config.yaml
depths: [2, 4, 4]
eps: 1e-06
warmup_steps: 350
Rows from block 3 of a small image classifier, named by matrix and row number. Rows with one number within an expert belong to one neuron, the router's apart. Each number is 128 + 24 x the weight over its row's rms, rounded and kept within 0 to 255. All counts start at 0.
Before each expert's rows are labels from the 100 images, of 14848, where the router gives the expert most weight on average: "place" is the part of the image that holds the peak; "responds to" is what is common among them. Only what is clearly more common there than usual is listed. The data: retinal OCT scans (Kermany 2017). In brackets: how many of the 100, against the usual share in percent.
# router: slot weights (model.blocks.3.mlp.router.weight, 32x128), inputs 0-127
# up: expert up (model.blocks.3.mlp.up, 16x128x128), inputs 0-127
# down: expert down (model.blocks.3.mlp.down, 16x128x128, transposed), outputs 0-127

# expert 9
place: bottom centre (44 vs 12)
responds to: finding: normal (91 vs 51.6)
router.18 [130  97 133 120 170 143 151  96 144 167 133  94 157 143 158  88 131  91 100 122 145  94 139  92 124 147 124 132 105 171 126 137  89 136 117 208 110 137 127 107  73 163 123 147 135 122 163 153 135  99 105 124 143 135 128 146 114 150 145 121  93  84 126  91 156 112 139 123 123 122 107 148 124 158 137 120 115 147 138  95  92  94  81 135  74 138 133 142 181 130 159  84 134 147 124 114 113 101 150 135 135 148 118 138 132 125 149 124 131 129 112  79 136 163 114 170 121 154 117 123 142 120  98 147 123 101 128 102]
router.19 [109  84 104 164 150 124 101 140 107  97 100 134 137 132 167 130  92  84 114 162 172 104 143  82 146 136 115 125  90 144  96 150 149 177  95 170 149 153 136 137  67 117  85 151 136 144 157 109 166 124 164 128 140  93 152 126  95 127 137 110 152  89 113 122  99 118 121 122 118 138 128 122 120 153 122 105 144 132 110 118 103 115  59 135  93 108 154 139 111 135 109 144 139 116 132  85 141 176 162 115 128 122 110 116 127 122 135 128  97 120 144 112 129 128 133 153 155 157  91  98 101 133 104 134 128  94 119 106]
up.3 [113 140 127 140 105 147 105 111  81 127 131  96 125 105 139 175 152 122 144 145 169 162 121 119 160 163 129 110 118 165  85 128  91 158 140 105 122 118  97 107 133 148 133 116 130 127 108 141 124 121 128 108 144 153 198 120 137 146 157 120  92 137  97 115 104 116  88 134 136 139 144  79 102 120 103 136 152  78 125 113 108 149 138 131 123 139 148 133  92 102 159 164 145 146  81 174  96 147 114 145  92 139 145 114 136 107 102 124 151 125 163 150 139 174 113 101 109  68 170 149 104 105 121 111 134 104 109 120]
down.3 [138 122 150  66 151 120 101 137 138 142 150 130 175 104 126 145 121 144  88 154 154 156 188 135 154 146 130 152 100 104 154 129 151 125 152 134 123 123 136 121 130 139 157 123 158  81 105 153 180 107 124  81 117 104 113 144  94 113 135 130 134 139  93 113 126 135 161 153 135 115 110 118 122 117 121  97 143 154 171  73 153 157  99 110 146 140  94 125 135 109 166 156 126 145 158 106 144 128 166 147 118 157  88 105 151  95  86 129 107 109 105 155 128 138 118 148 108 136  79 136 123 167  97 136 162 150 117 116]
up.4 [112 155 128 150 139 159 126 110 128 183 194 144 110 134 112 133 162 113 147 106 103 123 130 137 136 141 111 154 140 136 185 118 128 155 128 116 113 118  74 148 145 140 161 128 128 130 119 181 150 112 135 192 119 151 149 107 142 126 128 141 115 130 109 147 153 183 135 132 170 152  70  96 129 157  98 141 112 120 111 106 125 153 132 173 147 173 145  89 100 140 107 135 167  86 117 123 115 112 125 161 118 145 151  75 120 144 116 116 135  91  86 132 145 163 144 131 143 124 132  97 145 139 143 137 143 112 125 130]
down.4 [114 121  93 110 127  96 175  96 139  92 145 127 136 125 139 154 101  93 138 160 126 164 152 159 145 109 125 131 133 108 146 141 153 155 139 115 100 154 142 131 115 152 113 114 115 148 117 130 138 110 117 150 132 106 176 128 163 124 138 133 133 182 165 112 133 148 112 145 131 102 166 130 108 143 128 127  71 140 151 101 155 130 123 141 141 114  83 138  95 108 161  86 111 127 136 172 148 142 134 146 145 172 144  76 126  57 134 106 135  77 165 143 116 125 144 113 144  98  99 115 161 136 131 126 160 127 160  81]
up.5 [163 137 127 140 147  85 155 109  90 153 102 146 117  99 107 123 141 120  89 160 132  88  99 120  99  88 109 135 144 100 114 153 138 125 134  82 116 160 110 114 113  76 121 140 138 110 123 103 139 124 135 115 124 171 121 140 152 105 145 152 130 121 171 100 110 106  90 123 146 135 167 134 127  69 137 105 147 106 133 133  71 159 150 106 149 108 120  78 109 113 143 141 122 128 128 126 168 158 140 113 150 122 162 151 155 167 116 106 109 129 106  79 123 118 158 113 158 109 122 128  98 147 107  69 129 137  93 118]
down.5 [118 112 128 125 107 181 176  81 158  95 117 144 151 155 148 125 161 128 138 101 120 150 144  85 134  88 102 177 119  90 134  58 157 141 123 147 103 159 100 127 125  95 172 134 119 118 101 135 102 135 137 151 110 111 104 121 153 106 116 126 176 161 121 128 136 110 119 118  92 152 127 128 102 112 124 152 115 134 108 159 142 155 110 128 160 141 124 147 126  94 138  60 130 152  89  98 137 143 133 139 138 124 117 135 141 161  85 116 129 118 130 126 158 129 133 163  83 145 113 162 133 162 131 132 129 157 157 102]
up.6 [120 123 125 121 129 116 144  86 125 112 111 157 148 168 103  87 122 113  87 176 128 127 153 165  96  78 106 111 136 128 117 174 151 111 146 114 103 152 136 133 124 112 116 127  95 138 147 135 125 128 122  87 108 135 112 138 136 157 129 120  74 127 155 125 130 136 135 140 139 117 151 120  87 137 131 106 172 172 157 110 114 104 134 101 152 120  75 141 159 128 144 132 121 158 181 151 169 106 104 124 175 135  95 134 126  91 140 119 174 175 127 131 107 105  91 116 134 160 182 104 101 131 111 136 130 147 150 160]
down.6 [141 161 166  88 150 122 146 154 137 130 133 121  93 171 151 146 114  78 137 132 124 146 113 110 120 133 139 125 130 101 126 150 144 140 175 110 153 153 132 103 207 132 123 142 156 143 128  96 122 118 151 135 145 120 124 119 113 153 152 146 120 129 126 118  88  73 153 148 149 105 122 116 124 113 133 132 164 101  93 156 113 166  83 133 142 113 115 150 158 134 111 129  98 147 134 124 135 148 152  89 132  88 120 204 131 190 129 109 124 144 176 163 154  83 135 127 126 128 120  84 120 145 126 118 143 135 135 114]
up.7 [124 134 132  99 126 117 157 134  95  97 112 160 113 158 135 101 162 135 143 167 114 160 140 174 115 117 153 164 131 142 128 112 142 129 149  99 118 113  86 141 155 149 129 134  96 133 136 108 102  94 119 106 136 149 110 120  73 158 109 141 171 160 185 133  73 164 115 104 124 137 138 126 107  96 135 101 124  95  93 152 118 151 140 138 145 142 141 119 140 127 116 183 142 117 138 166 116 117 103 163  97 109 126 126 115 114 100 163 177 115 174 100 109 177 117 142 112 127 108 152 146 114 166 117 125 122 167 153]
down.7 [126  97 105 113 160 173 147 173 124 133 153 110 126 167 136 115 132 127 113 129  84  92 125 118 140 166 211 126 166 155 164 151 122 115 141 126 152 161 127 129 142 144  94 102  98 139 109 125 161 150 151 157 125 149 139 151  99 149 125 140 109 162 146 133 160 109 146 156 137 122 162 100  80 104 169 127  93 136 135 101 132 121 104 130 112 123 111 146 158 170 117 137  58 134 132 109 151 120 135 120 133  93 112 153 132 125  87 141 154 151 104 123 110  91 154 116 137  79 146 115 122 101 136 131 130 141 121 159]

# expert 2
place: middle left (46 vs 12)
responds to: finding: normal (81 vs 51.6)
router.4 [188 149 145  98 117 143 165  67 167 149  95  96  91 136 130 127 136 158 122  96 122 117  91 166 105 120 141 113 155  76 120  81 127 102 129 144  97 138 109 141 150 162 123 125 129 130 156 137 129 122 114 104 119 146 102  97 133 113 129 157  92  72 159 106 143 128 128 146 144 116 116 138 127 120 128 124 116 142 162 160 140 117 145 190 147 123 130 108 109 157 158 126 115 146 113 130 139 105  86  97 125  88 130 125 132 167 111 151 115 117 102 140 144 115  83 137 126 111 143 108 183 135 172 129 122 158 154 102]
router.5 [116 135 108 116  96 152 153  75 137 139  77  93 102 125 138 118 123 129 142 110 122 169 127 131 119  95 123 128 148 134 104  91  92  83 135 164 129 157 138 119 131 166 124 121 114 160 127 137 100 131 103  89 146 145 112 140 130 118 142 159  99 113 155 141 132 127 106 179  95 102 142 165  80  96 100 115 104  83 115 167 142 131 140 129 133 122 108  95 137 121 128 129 129 107 145 114 104 110 104 137 147 135 134 135 144 155 149 161 149  95 122 119 121  99  71 104 166 124 114 127 147 140 147 102  68 160 182  83]
up.8 [134 103  94 121 172 114 149 129 145 169 125 122  97  80 120 115 150 123 103 124  95 128 108 129 129  83 135 116 125 113 196 149 141 125 161 153 136 104 120 143 131 115 170 116 109 135  82 125 210 111 142 119 112 125 128 125 117 143 116 121 148 118 144 174  97 123 108  94 141 134 105 104 145 128 118 120  93 149 147 118 100 156 142 153 183 105  96 131 132 111 115 100  93 134 151 160 137 110 161 120  94 164 120 123 135 123 136 141 143 137 100 156 125 112 128  91  91 140  89 134 170 153 125 140 117 116  67 137]
down.8 [143 190 101 145 105 112 119 128 117 104 103  70  92 150 131  94 116 142 152 111 146 107 165  85 140 124  80  91 106 133 184 136 115  75 100  86 158 106  95 105 147 134  94 111 127 127 143 148 136 153 134 159 118 134 133 130 159 111 139 139 141 124 136 180 115 139 131 100 145 141 132 125 145 152 138  86 130 177 149 138 105 142  83 139 101 131 174 130 146 144 143 154 139 142 110 135 128 119 124 130 168 122  86  88 130 129 139 137 110 129 155 149 110 108  70  96 142 139 142 131 103 143 115 125 165 139 124 112]
up.9 [ 98 107  90 151 116 122 149 115 113 132  99 130 153 104 151 111  98  96 122 119 155 150 160 129 100  96 106  86 126 165  84 113 116 128 137 156 113 170 154 125 105 138 119 139 110 157  45 121  94 130  93 129 121 156 106 143 118 124 146 146  79 173 172 109 109  98 116 167  87 123 150 173 131 116 147 119 117 111  87 119 143 121  88 113 145 119 110 138 143  78 111 116 118 121 157 139 103 128 127 129 136 133 130 148 141 131 159 122 125 183 131 139 101 108  96  99 127 122 114 157 121 153 177 135 118 114 147 136]
down.9 [112 145 122 142 113 107 137 115 171 147 127 145 133 124 129 123 144 135 149 192  95 143 157 176 134 124 129 157 182 102  91 155 122 130 111 153 120 142 141 152 119 172 145 132 143 150 159 131  95 136 140 115 112  99 162 105  72 128 130 155  94 140 111  98 144 117 107 147 126  85 155 161  97  83 145 157  78 163 131 129 160 121 144 168 145 111 109  72 137 119 135 125 109 125 148 139 117  96 125 106 104 141 126 100 119 105 100 103 124 123 153  91 134 114 130 139 106 146 122 152 181 137 111 147 101  76 119 121]
up.10 [ 88  99 128 142 137 150 122 128 153 111  97 129 147 116 144 170 101 113 117 139 113 171 156 130 147  89 100 164 141 105  88 120 114 105 115 134 151 173 141 120 140 129 136 145 128 121  88 139 109 103 137 130 145 106 129 139 152  94  77 173  62 119 155  96 135 129 152 167  69 157 128 147 144 129 101 106 136 138 152 140 139 111 106 148 124 131 124  86 131 110 168 139 133  71 122 123 103 154 138 127 131 162 130 170 118 124 122 141 112 150 119 105 102 136  93 151 132 111  94 135 140  86 153 170 132 130 135  70]
down.10 [ 99 158 110 145 142 137 158 124 142 113 137  98 133 115 101 157 120  93 138 172  89 120 144 164 117 109 139 128 188 125  88 122  66 139 122 143  80 120 155 162 126 122 129 156 107 144 144 113  68 124 109 132 130 108 155 151 120 129 128 124 122 107 164 112  99 123 119 121 109  86 157 107 121  99 124 160 101 142 125 184 167 123 152 163 149 142  83  96  93 104 122 114  99  90 139 148 131 136 102 120  92 136 149 135 127 101 118  93 156 107 123 101 143 141 106 116 125 165 134 163 147 115 108 109  87 139 152 111]
up.11 [123  85 110 146  89 122 128 127 138  91 117 141 139 150 122 144  97  91 136 124 134 155  98 158 107 107 115 114 157 131 144 142 120 111 103 129 117 128 120 122 118 161 137 118 116 116  98 110  58 130  81 107 117 129 109 176 163 114 105 139 112 131 143 110  86 137 120 140  93  92 149 162 162 131 135 137 151 105 116 133 175 134 138 127 152 119  95 135 117  92 127 179 119  77 182 161  96 175 115 143 122 163 155 173 123 121 118 151 134 172 120 141 103 157 136 103 123 113 107 152 123 134 163 141 135  80 157 136]
down.11 [102 139 120 128 127 119 146 123 110  94 138 150 138  90 117 116 138 110 158 164 124 106 133 199 146 147 163 195 133 123 106 142  98 136  95 151 136 127 143 165 126  97 105 131 138 139 102 137 100 173 111 121 118 107 177 145 112  84  87 133 148 138 140  95 132 167 137 112  85 111 164 136 152 117 139 120  71 141 138 144 163 106 160 131 135 144 111 109 135 118 189 104 132 101 142 154 153 106  96 130 145 150  96 113 120 128 103 103  95 122 132 103 117 136 107 140 137 144 126  84 171 131  99 117 100 103 112 121]
up.12 [ 58  81 103 145 135 121 155 146  99 118  89 137 128 107 153 118 118 142 116 125 141 178 167 112  82  82  82 168 129 151 105 115 105  94 122 136 156 168 138 119 110 131  96 141 132 170  57  96  99 121  96 103 132 116 163 127 130 124 142 130 105 151 165 129 135 141 115 138 123 106 137 141 134 141 140  93 120 107 103 113 125  98 112 162 138 110  91 131 103  75 110 130  99  95  87 111 129 138 137 151 133 140 147 112 124  97 121 126 114 148 149  92 140 120 116 106 135 113  95 123 107 131 143 150 109 133 134  85]
down.12 [130 114 129 132 101 174 152 121 149 146 138 145 103  93 133 148 146 116 167 142 107 147 125 145 111 114 130 125 163 127  98 112 102 122  99 163 108 163 148 138 121 151 121 112 111 159 174 114  70 176 153 146 136  90 152 119 113 155 136 131 138 122 152 119 121 117 103 111 130  86 126 145 117  97 117 162  98 144 150 129 184 127 178 157 128 161  95  90 141  79 112 114  93 128 125 114 119 116 140 111  78 174 138 142 112 149 125  99 162 119 139 113 115 124 111 132  86 140 112 145 156 111 115 113  79  95 165 103]

# expert 14
place: centre (59 vs 16)
responds to: finding: normal (91 vs 51.6)
router.28 [117 143 167  90 133 179 120 144 104 125 126 132 129 116 101 137 151 147 120  87 112 166 149 163 144 146 130 132 126 103 102  87 132 123 147 131 170 119 125 115 158 111 113 109 133 125 132 141 111 143 128 113 128 176  84 105  82 128 166 131 120 161 163 122  77 107 110  78  78 153 123 141  62 114 153 147 108 176 142 104 164 146 146 112 123 154 149 133 101 121 117 139 168 136 184 147 110 148 109 110 153 104  99 121 142 121  94 100 145  86 118 140 111 115  99 120 135 105 121 108 139 109 110 105 109 106 117 134]
router.29 [ 92 131 136 127 124 144 121 144 102 114 138 137 135 105 109 132 142 151 115 114 160 142 164 136 154 156 125 125 130 118  95 103 102 112 144 154 145 110 152 125 151  92  91 101 147 135 145 121  99 162  95 126 129 159 102 114  74 100 168 127 140 150 147 144  73 131 108  74  71 145 126 129  69  98 158 145 127 149 132 102 147 142 145 132 119 125 152 146  85 125 137 146 163 136 167 126 130 145 104 104 145  98 114 143 121 130  85  91 138  92 153 157 118  94  99 103 131  78 146 100 122 113  97  87 104 125  95 128]
up.8 [160 147 127 168 111 139  97 112 115 102 153 162 147 111 123 112 122 125 186 169 197 122 115  80 143 151 165 148 132 144 145 173 152 161 137 109 114 127 175 131 123 105 108 125 160 119 151 137 153 143 158 123 136 122 165 159 146  95  84  85 100 115  85 117 107 140 118 130 164 145 143 144 126 112 118 120 137 109 109 114 116 135 108  92 157 125 132 128 130 108 119 144 131 145 119 117 155 132 163 120 152 115 100 124 133 103 130 107  77 149 125 103  92 161 126 145 154 123 162  99  76 139 100 102 147 100 100 153]
down.8 [141 131 101 146  96 160 170 136 143  98 113 146 138 116 137 178 148 141 164 123 122 152 156 124 104  71  97 144 154 108  93  78 146 120 121 163 157 128 159 144 107 127 154 125 143 130 172 161  98 152 125 137 139  85 156 144 116 151 129 139 125 105 161 110 153 130 107 119 137  83 129 159 123 119 102 157 163 142 110 148 107 110 125 168 134 171 110  83 130 114 142 123  98 144 142 117 163 157 147 136  99 166 122 127 147 128 160 102 143  99 126 121 116 160 150 144  80 136 132 166 158 113 104 102 128  86 154 103]
up.9 [161 104  76 167  97 120 140  99 161  93 112 133 100 137 138 148  71 126 128 167 174 113  99 127 101 159 120 148 113 132 171 162 163 146 101 132 123 128 145 145 125 117 139 163 118 107 167 122 121 100 116 100 141 120 158 137 150 184 137 115 115 101 140 101 140 115 110  96 128 138 147 146 141 164 156 125 136 107 132 116 126 145 100 121 127 131 113 151 122 149 146 145  94  78  79 150 104 152 131 152 113 171 133 136 117 150 165 142 139 183  99  95 144 110 141 137 143 147 100 106 120 141 120 173 135 115 145 172]
down.9 [135 130 140 139 113 123  77 129 105 128 159  92 173 168 107 100 176  87  82 118 145 122 160 128 150 135  92  83 155  96 111 134 125 135  81 134 114 109  99 130 129 150 100 129 115 157 169 131  95 172 141 110 125 145 121 139 139 152 139 109 120  66 109  89  98 146 141 151 108 113 115 118 133  91 141 169 136 132 145 112 129 108 142 114 136 130 119 133 135 123 123 148 105 161  83 150  68 145 132 116 131 150 155  88 146  90 139 145 151  91 174 123 119 159 135 108 132 139 151 157 106 116 131 121 148 154 119 100]
up.10 [153 144 137 101 140  98 122 133 132 132 139 115 145  87 145 139 139 143 115 126 107 166 128 116 129 132 156 100 129 160 174 158 173 167 110 112 137 147 106  82 126 107 116 141  94 150  83 157 148  89 114 122 100 157 130 110 181 150 126  97 104 137 155  98 153 136 135 171 134 150 112 129 125 127  90 140 115 136 154 130 110 119 109  96 180 141 103 110 105 155 170 109 118  92 158 104 119 150 145 158  92 141 148 168 179 148 134 126 109 135 146 157 136 144  95 120 107 122 137 152 132 171 165 117 129 143 183 145]
down.10 [116 130  82 144 109 130  98 145 129 129 146 104 136 131 141 123 129 169 138 137 154 158 170 118 150 140 172  80 127 175 162 112 127 134 132  77 136 121 119 159 153 158 125 114 106 129 143  86 184  76 100 133 145 121 146 134 136 141  95 131 148 118 117 118 104 136 117 120 106 137 119 140 162 147 128 113  64 140 158 114 122 141 132  99 108  96  97 135 109 139 145 135 152 100 116 165 130 100 141 121 152 115 143  65 175  96 144 152 164 133 113 140  76 152 147 121 154 130 101 158 135  98 145 137 158 138  93 136]
up.11 [134 101 110 133 142 114 133 131  93  99 142 126 139  83 120 187 135 144 120 119 190 135 107 130 134  65 153 116 144 152 145 165  91 123 146 135 118 123 182 127 123 118  89 121 167 156 147  80 138 158 107 106 104 116 127 203 105 126 130 117 121  89 152 124 131 130 132 106 144 132 139  99 156 125 110 133 153 144 159 137 117 135 124 136 158  93  65 139 135  99 151 139 134 116 121 100 114 175 107 109 146 111 113 153  92 121 123 151 111 157 129 139 147 100 115 112 116 106 139 146 155 156 100 116 179 144 132 138]
down.11 [122  96 146 156 126 167 150 110 109 116 114 136 128 168 138 154 134 133 157  95 166 150 149 167  86 113  98 102 107 166 127 101 177 135 129 103 155 154 148  79 146 116 153 137 139 172 158  91 111 127 122 131 166  96 114 164 114 125 107 108  91 131 151  97  90 113 122 103  95 106 136 120 144 129 164 121 120 141 122 152  99 136 124 154 114 107  97 105 133 158 143 137 110 104 169  82 139 165 102 116 142 148 110 126 143 125 126 127 166 127 118 179 137 119 184 143 151 104  92 108 139  84 130 146 136 136 144 114]
up.12 [143 109 147 128 134 133 124 137 199 135 122 120 137 136 130 147 170 123 109 153 146 159 129 137 130  85 119 121 128 109  94 162 121 109 159 160 106 112 154 118 118 102 104 111 131 128 116 178  59 151  95 127  55 111  93 133  92 112 118 113 108 116 146  94  96 126  84 130 127 161  91 144 126 131 128 173 137 163 134 121 118 123 135 162 117 123 128 127 116 109 146  94 139 161 117 104 142  84 108 125 120 133 118 151 142 118 115 183 164 160 110 122 138 112 109 108 129  92 159 136 131 104 104  97 129 124 100 177]
down.12 [ 94  90 115 139 156 127 120  93 155 105 136 148 110  96 110 106 160 128 118 143 100 128 122 113 122 116  99 133 142 120  93 109 138 150 124 152 139 171 156 156 119  97 150 130 132 111 161  83 132 138 133  83 109 147 171 155  84  95 132 148 119 128 107 109 127 172 116 153 145 146 143 139 154 101  98 165 107 113 186 127  97 163 136 122 124 123 110 139 109  94 148 133 160 127 187 133 133 104 132 137 117 119 155 106 152  99  90 127 133 142 101 148  85 123 140 163 140 158  83 194 155 107 125 102 108 135 115 126]

# expert 8
place: middle left (36 vs 12)
responds to: finding: diabetic macular edema (32 vs 11.7)
router.16 [132 131 144  98 104 117 129 155  87 159 120 107  93 105  97 111 160 161 160 141 121  93  96 141 119 111 137 107 143 146 130 137  92 123 134 106 119 108 177 127 158  85 146  95  97 137 131  96 131 144 132 132 139 156  96  95 118  96 157 154 179 136 153 168 131 142 111 108 130 135 140 126  64  68 133 141  98 124  98 153 133 135 154 117  97 170 129  96 109 134  90 118 132 136 126 118 168 124 124 105 153 123 139 102 171 155 111 107 116 122 119 122 113  80 102  97 121 108 142 117  90 130 158  83 126 144 102 143]
router.17 [107 115 136 104 124 106 147 145  84 158 110  98  93 128  93 106 150 151 159 149 130 101 101 152 109 114 110 120 151 148 129 116 111 120 134 111 130 119 172 111 160  95 157  98 112 137 128 101 107 130 108 129 125 157  89 103 153  86 170 155 166 150 168 157 119 124 100 121 125 128 152 144  71  59 124 151 113 108  96 147 121 140 146 135  90 166 131  90  93 126  97 104 122 127 132 136 173 137 130 114 163 128 162 105 162 131 127 109 136 123 127 129 123  68 129 115 123  82 121 120  89 134 157 108 131 142 100 132]
up.8 [124 134 107 142 123  99 127 141 147 112 105 164 151 194 132 119 127 125 109 173 126 143 157 111  83 131 159  84 132  88 127 134  78 116 152 157 134 133 105 144 132 149 136 132 152 173 136 155 118 142 174 128 134 119 142  79  97 165 118 110 121 129 133 117 140 134 120 171 142  85 104 114  96 130 114 139 118 134 107 145 112 125 116 181  56 139 131  82 132 129 105  94  98 122 133 112 159 110 129 138 165 107  62 110 138 119 113 119 126 144 121 106 129 129 173 113 159 150 134 142 112  84 126 130 111 160 139 116]
down.8 [129 119 140  97  86 162 141 106 112 119 103 103  99 158 137 177 121 133 144  84 131 124 111 134 123 118 125 113 128 147 169  89 127 129 170 125 144 130 113  88 149 154 109 125 121 139  97  97 112 133 133 116 171  99  93 156 131 125 141 106 151 119 176 154 110 145 107 147 139 129  84 117 158 144 141 131 155 152  87 163 103 107 109  85 119 104 157 145 144 183 127 122  97 112  86  80 139 165 166 108 143 126 121 119  95 165 155 102 150 101 115 161 147 154 148 129 114  89 167 103 109 119 144 138 158 121 124 130]
up.9 [138 111 123 175 150  98  86 149 136 113 161 107 101  71 144 126 120 141 139 183 115 107  96 104 152 133 131  88 113 112 128 175 138 164 116 127 117 141 135 125 133  91 126 137 132 109 129 117 175 155 218 134 128 118 143 126  89 141 139 117 135  55  87 105 122  87 154 144 181 174 129 120 129 123 142 109 152 129 110 138 111 115 111 128 120 115 169 140 155 146 124 140 141 152 102 155 174 160 129 122 135 110 127 130 131 157 122 112 123 116 153 147 155 136  98 121 120 150 127  89 112 147 121 112 129 113 126 130]
down.9 [117 117 112 149 127 127 135 105 156 143 129 142 166 114 134  99 122 155 143 138 129 143 153 123 133 104 123 170 165 118  95 161 156  90 101 157 118 109 162 164 112 164 153 165 126  98 148 136  95  96 135 138  73 133 159 102  79 111 108 120 110 108 108 121 111 126 100  88  82 116 145 158 131  99  93 149 118 169 136 135 132 123 164 150 150 119  97  98 151 124 162 123 134 144 142 155 123 127 112 123  97 129 179 117 152 101 164 119 147  96 115 106 140 167  91 167 118 187 126 141 144 137 116 143 129 109 165 102]
up.10 [127 110 104 119 157 129  88 142 150 105  61 127 113  92 146 126  89 132 126 124  89 158 115 130 133  80 122 148 142 134 122 136 146 138 127  94 132 138 147 140 131  93 128 120 113 133 166 104 195 140 135 124 124 109 129 126 180 128  63 103 152 106 133 117 138 113 110  89 150 145 139 143 127 119 128  99 105 134 133 142 125 117 142 125 132  48 107 125 115  91 121 144 137 135 125 139 140 101 115  83 123 114 113  90 102 138 119 156  75  99 125 125 118 131 138 152 122 104  90 156 155 145 127 107 160  82  84 160]
down.10 [119 120 141 137 124 151 141 131 148 132 110 135 171  79 106 152 173 129 160 119 133 159 159 114 115  86 118 157 163  92  99 119  98  77 103 173  86 141 136 133 120 157 140 159 103 125 143 152 100  97 132 136 130  97 136 147 105 123 134 133 158  85 136 116 130 117 131  99  99  87 145 145 152  81  72 167 123 133 114 123 131 134 148 148 126 142 113 106 144 104 140 121 118 128 131 118 153 150 125 112 126 154 174 104 142 149 143  95 154 104 129 103 122 182  89 108 124 160 103 143 149 129  98 122  95  93 175 111]
up.11 [129 187 103 101 126 147 122 137 134 127 106 166  98 155 105 171 116 128 116 131  83 145 127 155 132  81 129 122 153 155  91 149 156 100 120  84 110 102 144 179 148 119 119 140 108 174 136  90 156 115 109 118 128 100 116 118 136 114 100 147 140 123 132 131 120 128 128  86 140 127 114 124 116  97 164 146 148 167 150 128 158  87 127 112 160 104 149 136 121  85 140 153 137 132 139 116 130 151 117 108 144 167 142 165 140 169 106 148  87 172 140 175 168 125 136 150 138 110 133 168 170 138 123 105 143  87 142 152]
down.11 [135 146 157 107 160 105 135 147 117 143 111 134 149  75  91 122 154 124 142 110 145 160 127 118 118 126 126 147 148  69 101 110  72  85 115 152  82 169 151 120 138 127 170 168 130 147 132 143 135 140 157 159 100 103 136 155 166 150 140 159 169 143 139 128 152 127 145 130 118  99 140 118 123  64  82 156 143 108 142 162 130 132 125 150 145 168 118 120 159  84 134 100 106 186 153 137 110 126 153 148 117 141 149 162 134 137 114 151 134 145 124 115 163 148 105 113 124 172 123 117 139 139 121 114 112 120 142  90]
up.12 [131 130 128 149 116 168 122 126 107 144 144 145  57 113 111 114 102 132 118 129 175 106  94 103 128 131 110 141 105 143 136 105 118 122 152 136 115 178 130 145 115 183 163 117 187 128 103 104 105 150 168 171 109 140 166 103 131 149 150 121 153 122 102 114 122 158 136 100 149 124 173 136 125 139 102 103 110 120 135 121 135 133 124 136 102 149 127 156 121 149 121 143 135 103  70 141  86  95 157 154 148 139 128  96 131 129 162 120  92 119 151  79  90 125 170 128 165 124 150 116 134 109 151 143 177 133 123 164]
down.12 [152 120 166 136 117 137 148 149 120 136 116 111 139 149 127 129 128 114 148  87 145 123  96 126  99 120  99 111 127 139 120  96 122  81 112 128  96 117 143  86 128 128 124 166 104 143 113 125  53 125 154 175 142 120  68 123 176 165 135 129 184 124 124 133  94 105 159  94 117 129 130 129 155  83 113 107 159 141 130 117 123 125 113 130 157 164 108 113 157 161  99 116 110 156  90 128 150 124 147 110 126 119 144 195 129 161 132 157 127 106  69 153 134 174 139 100 126 135 142 108 117 120 161 146 128 123 120 127]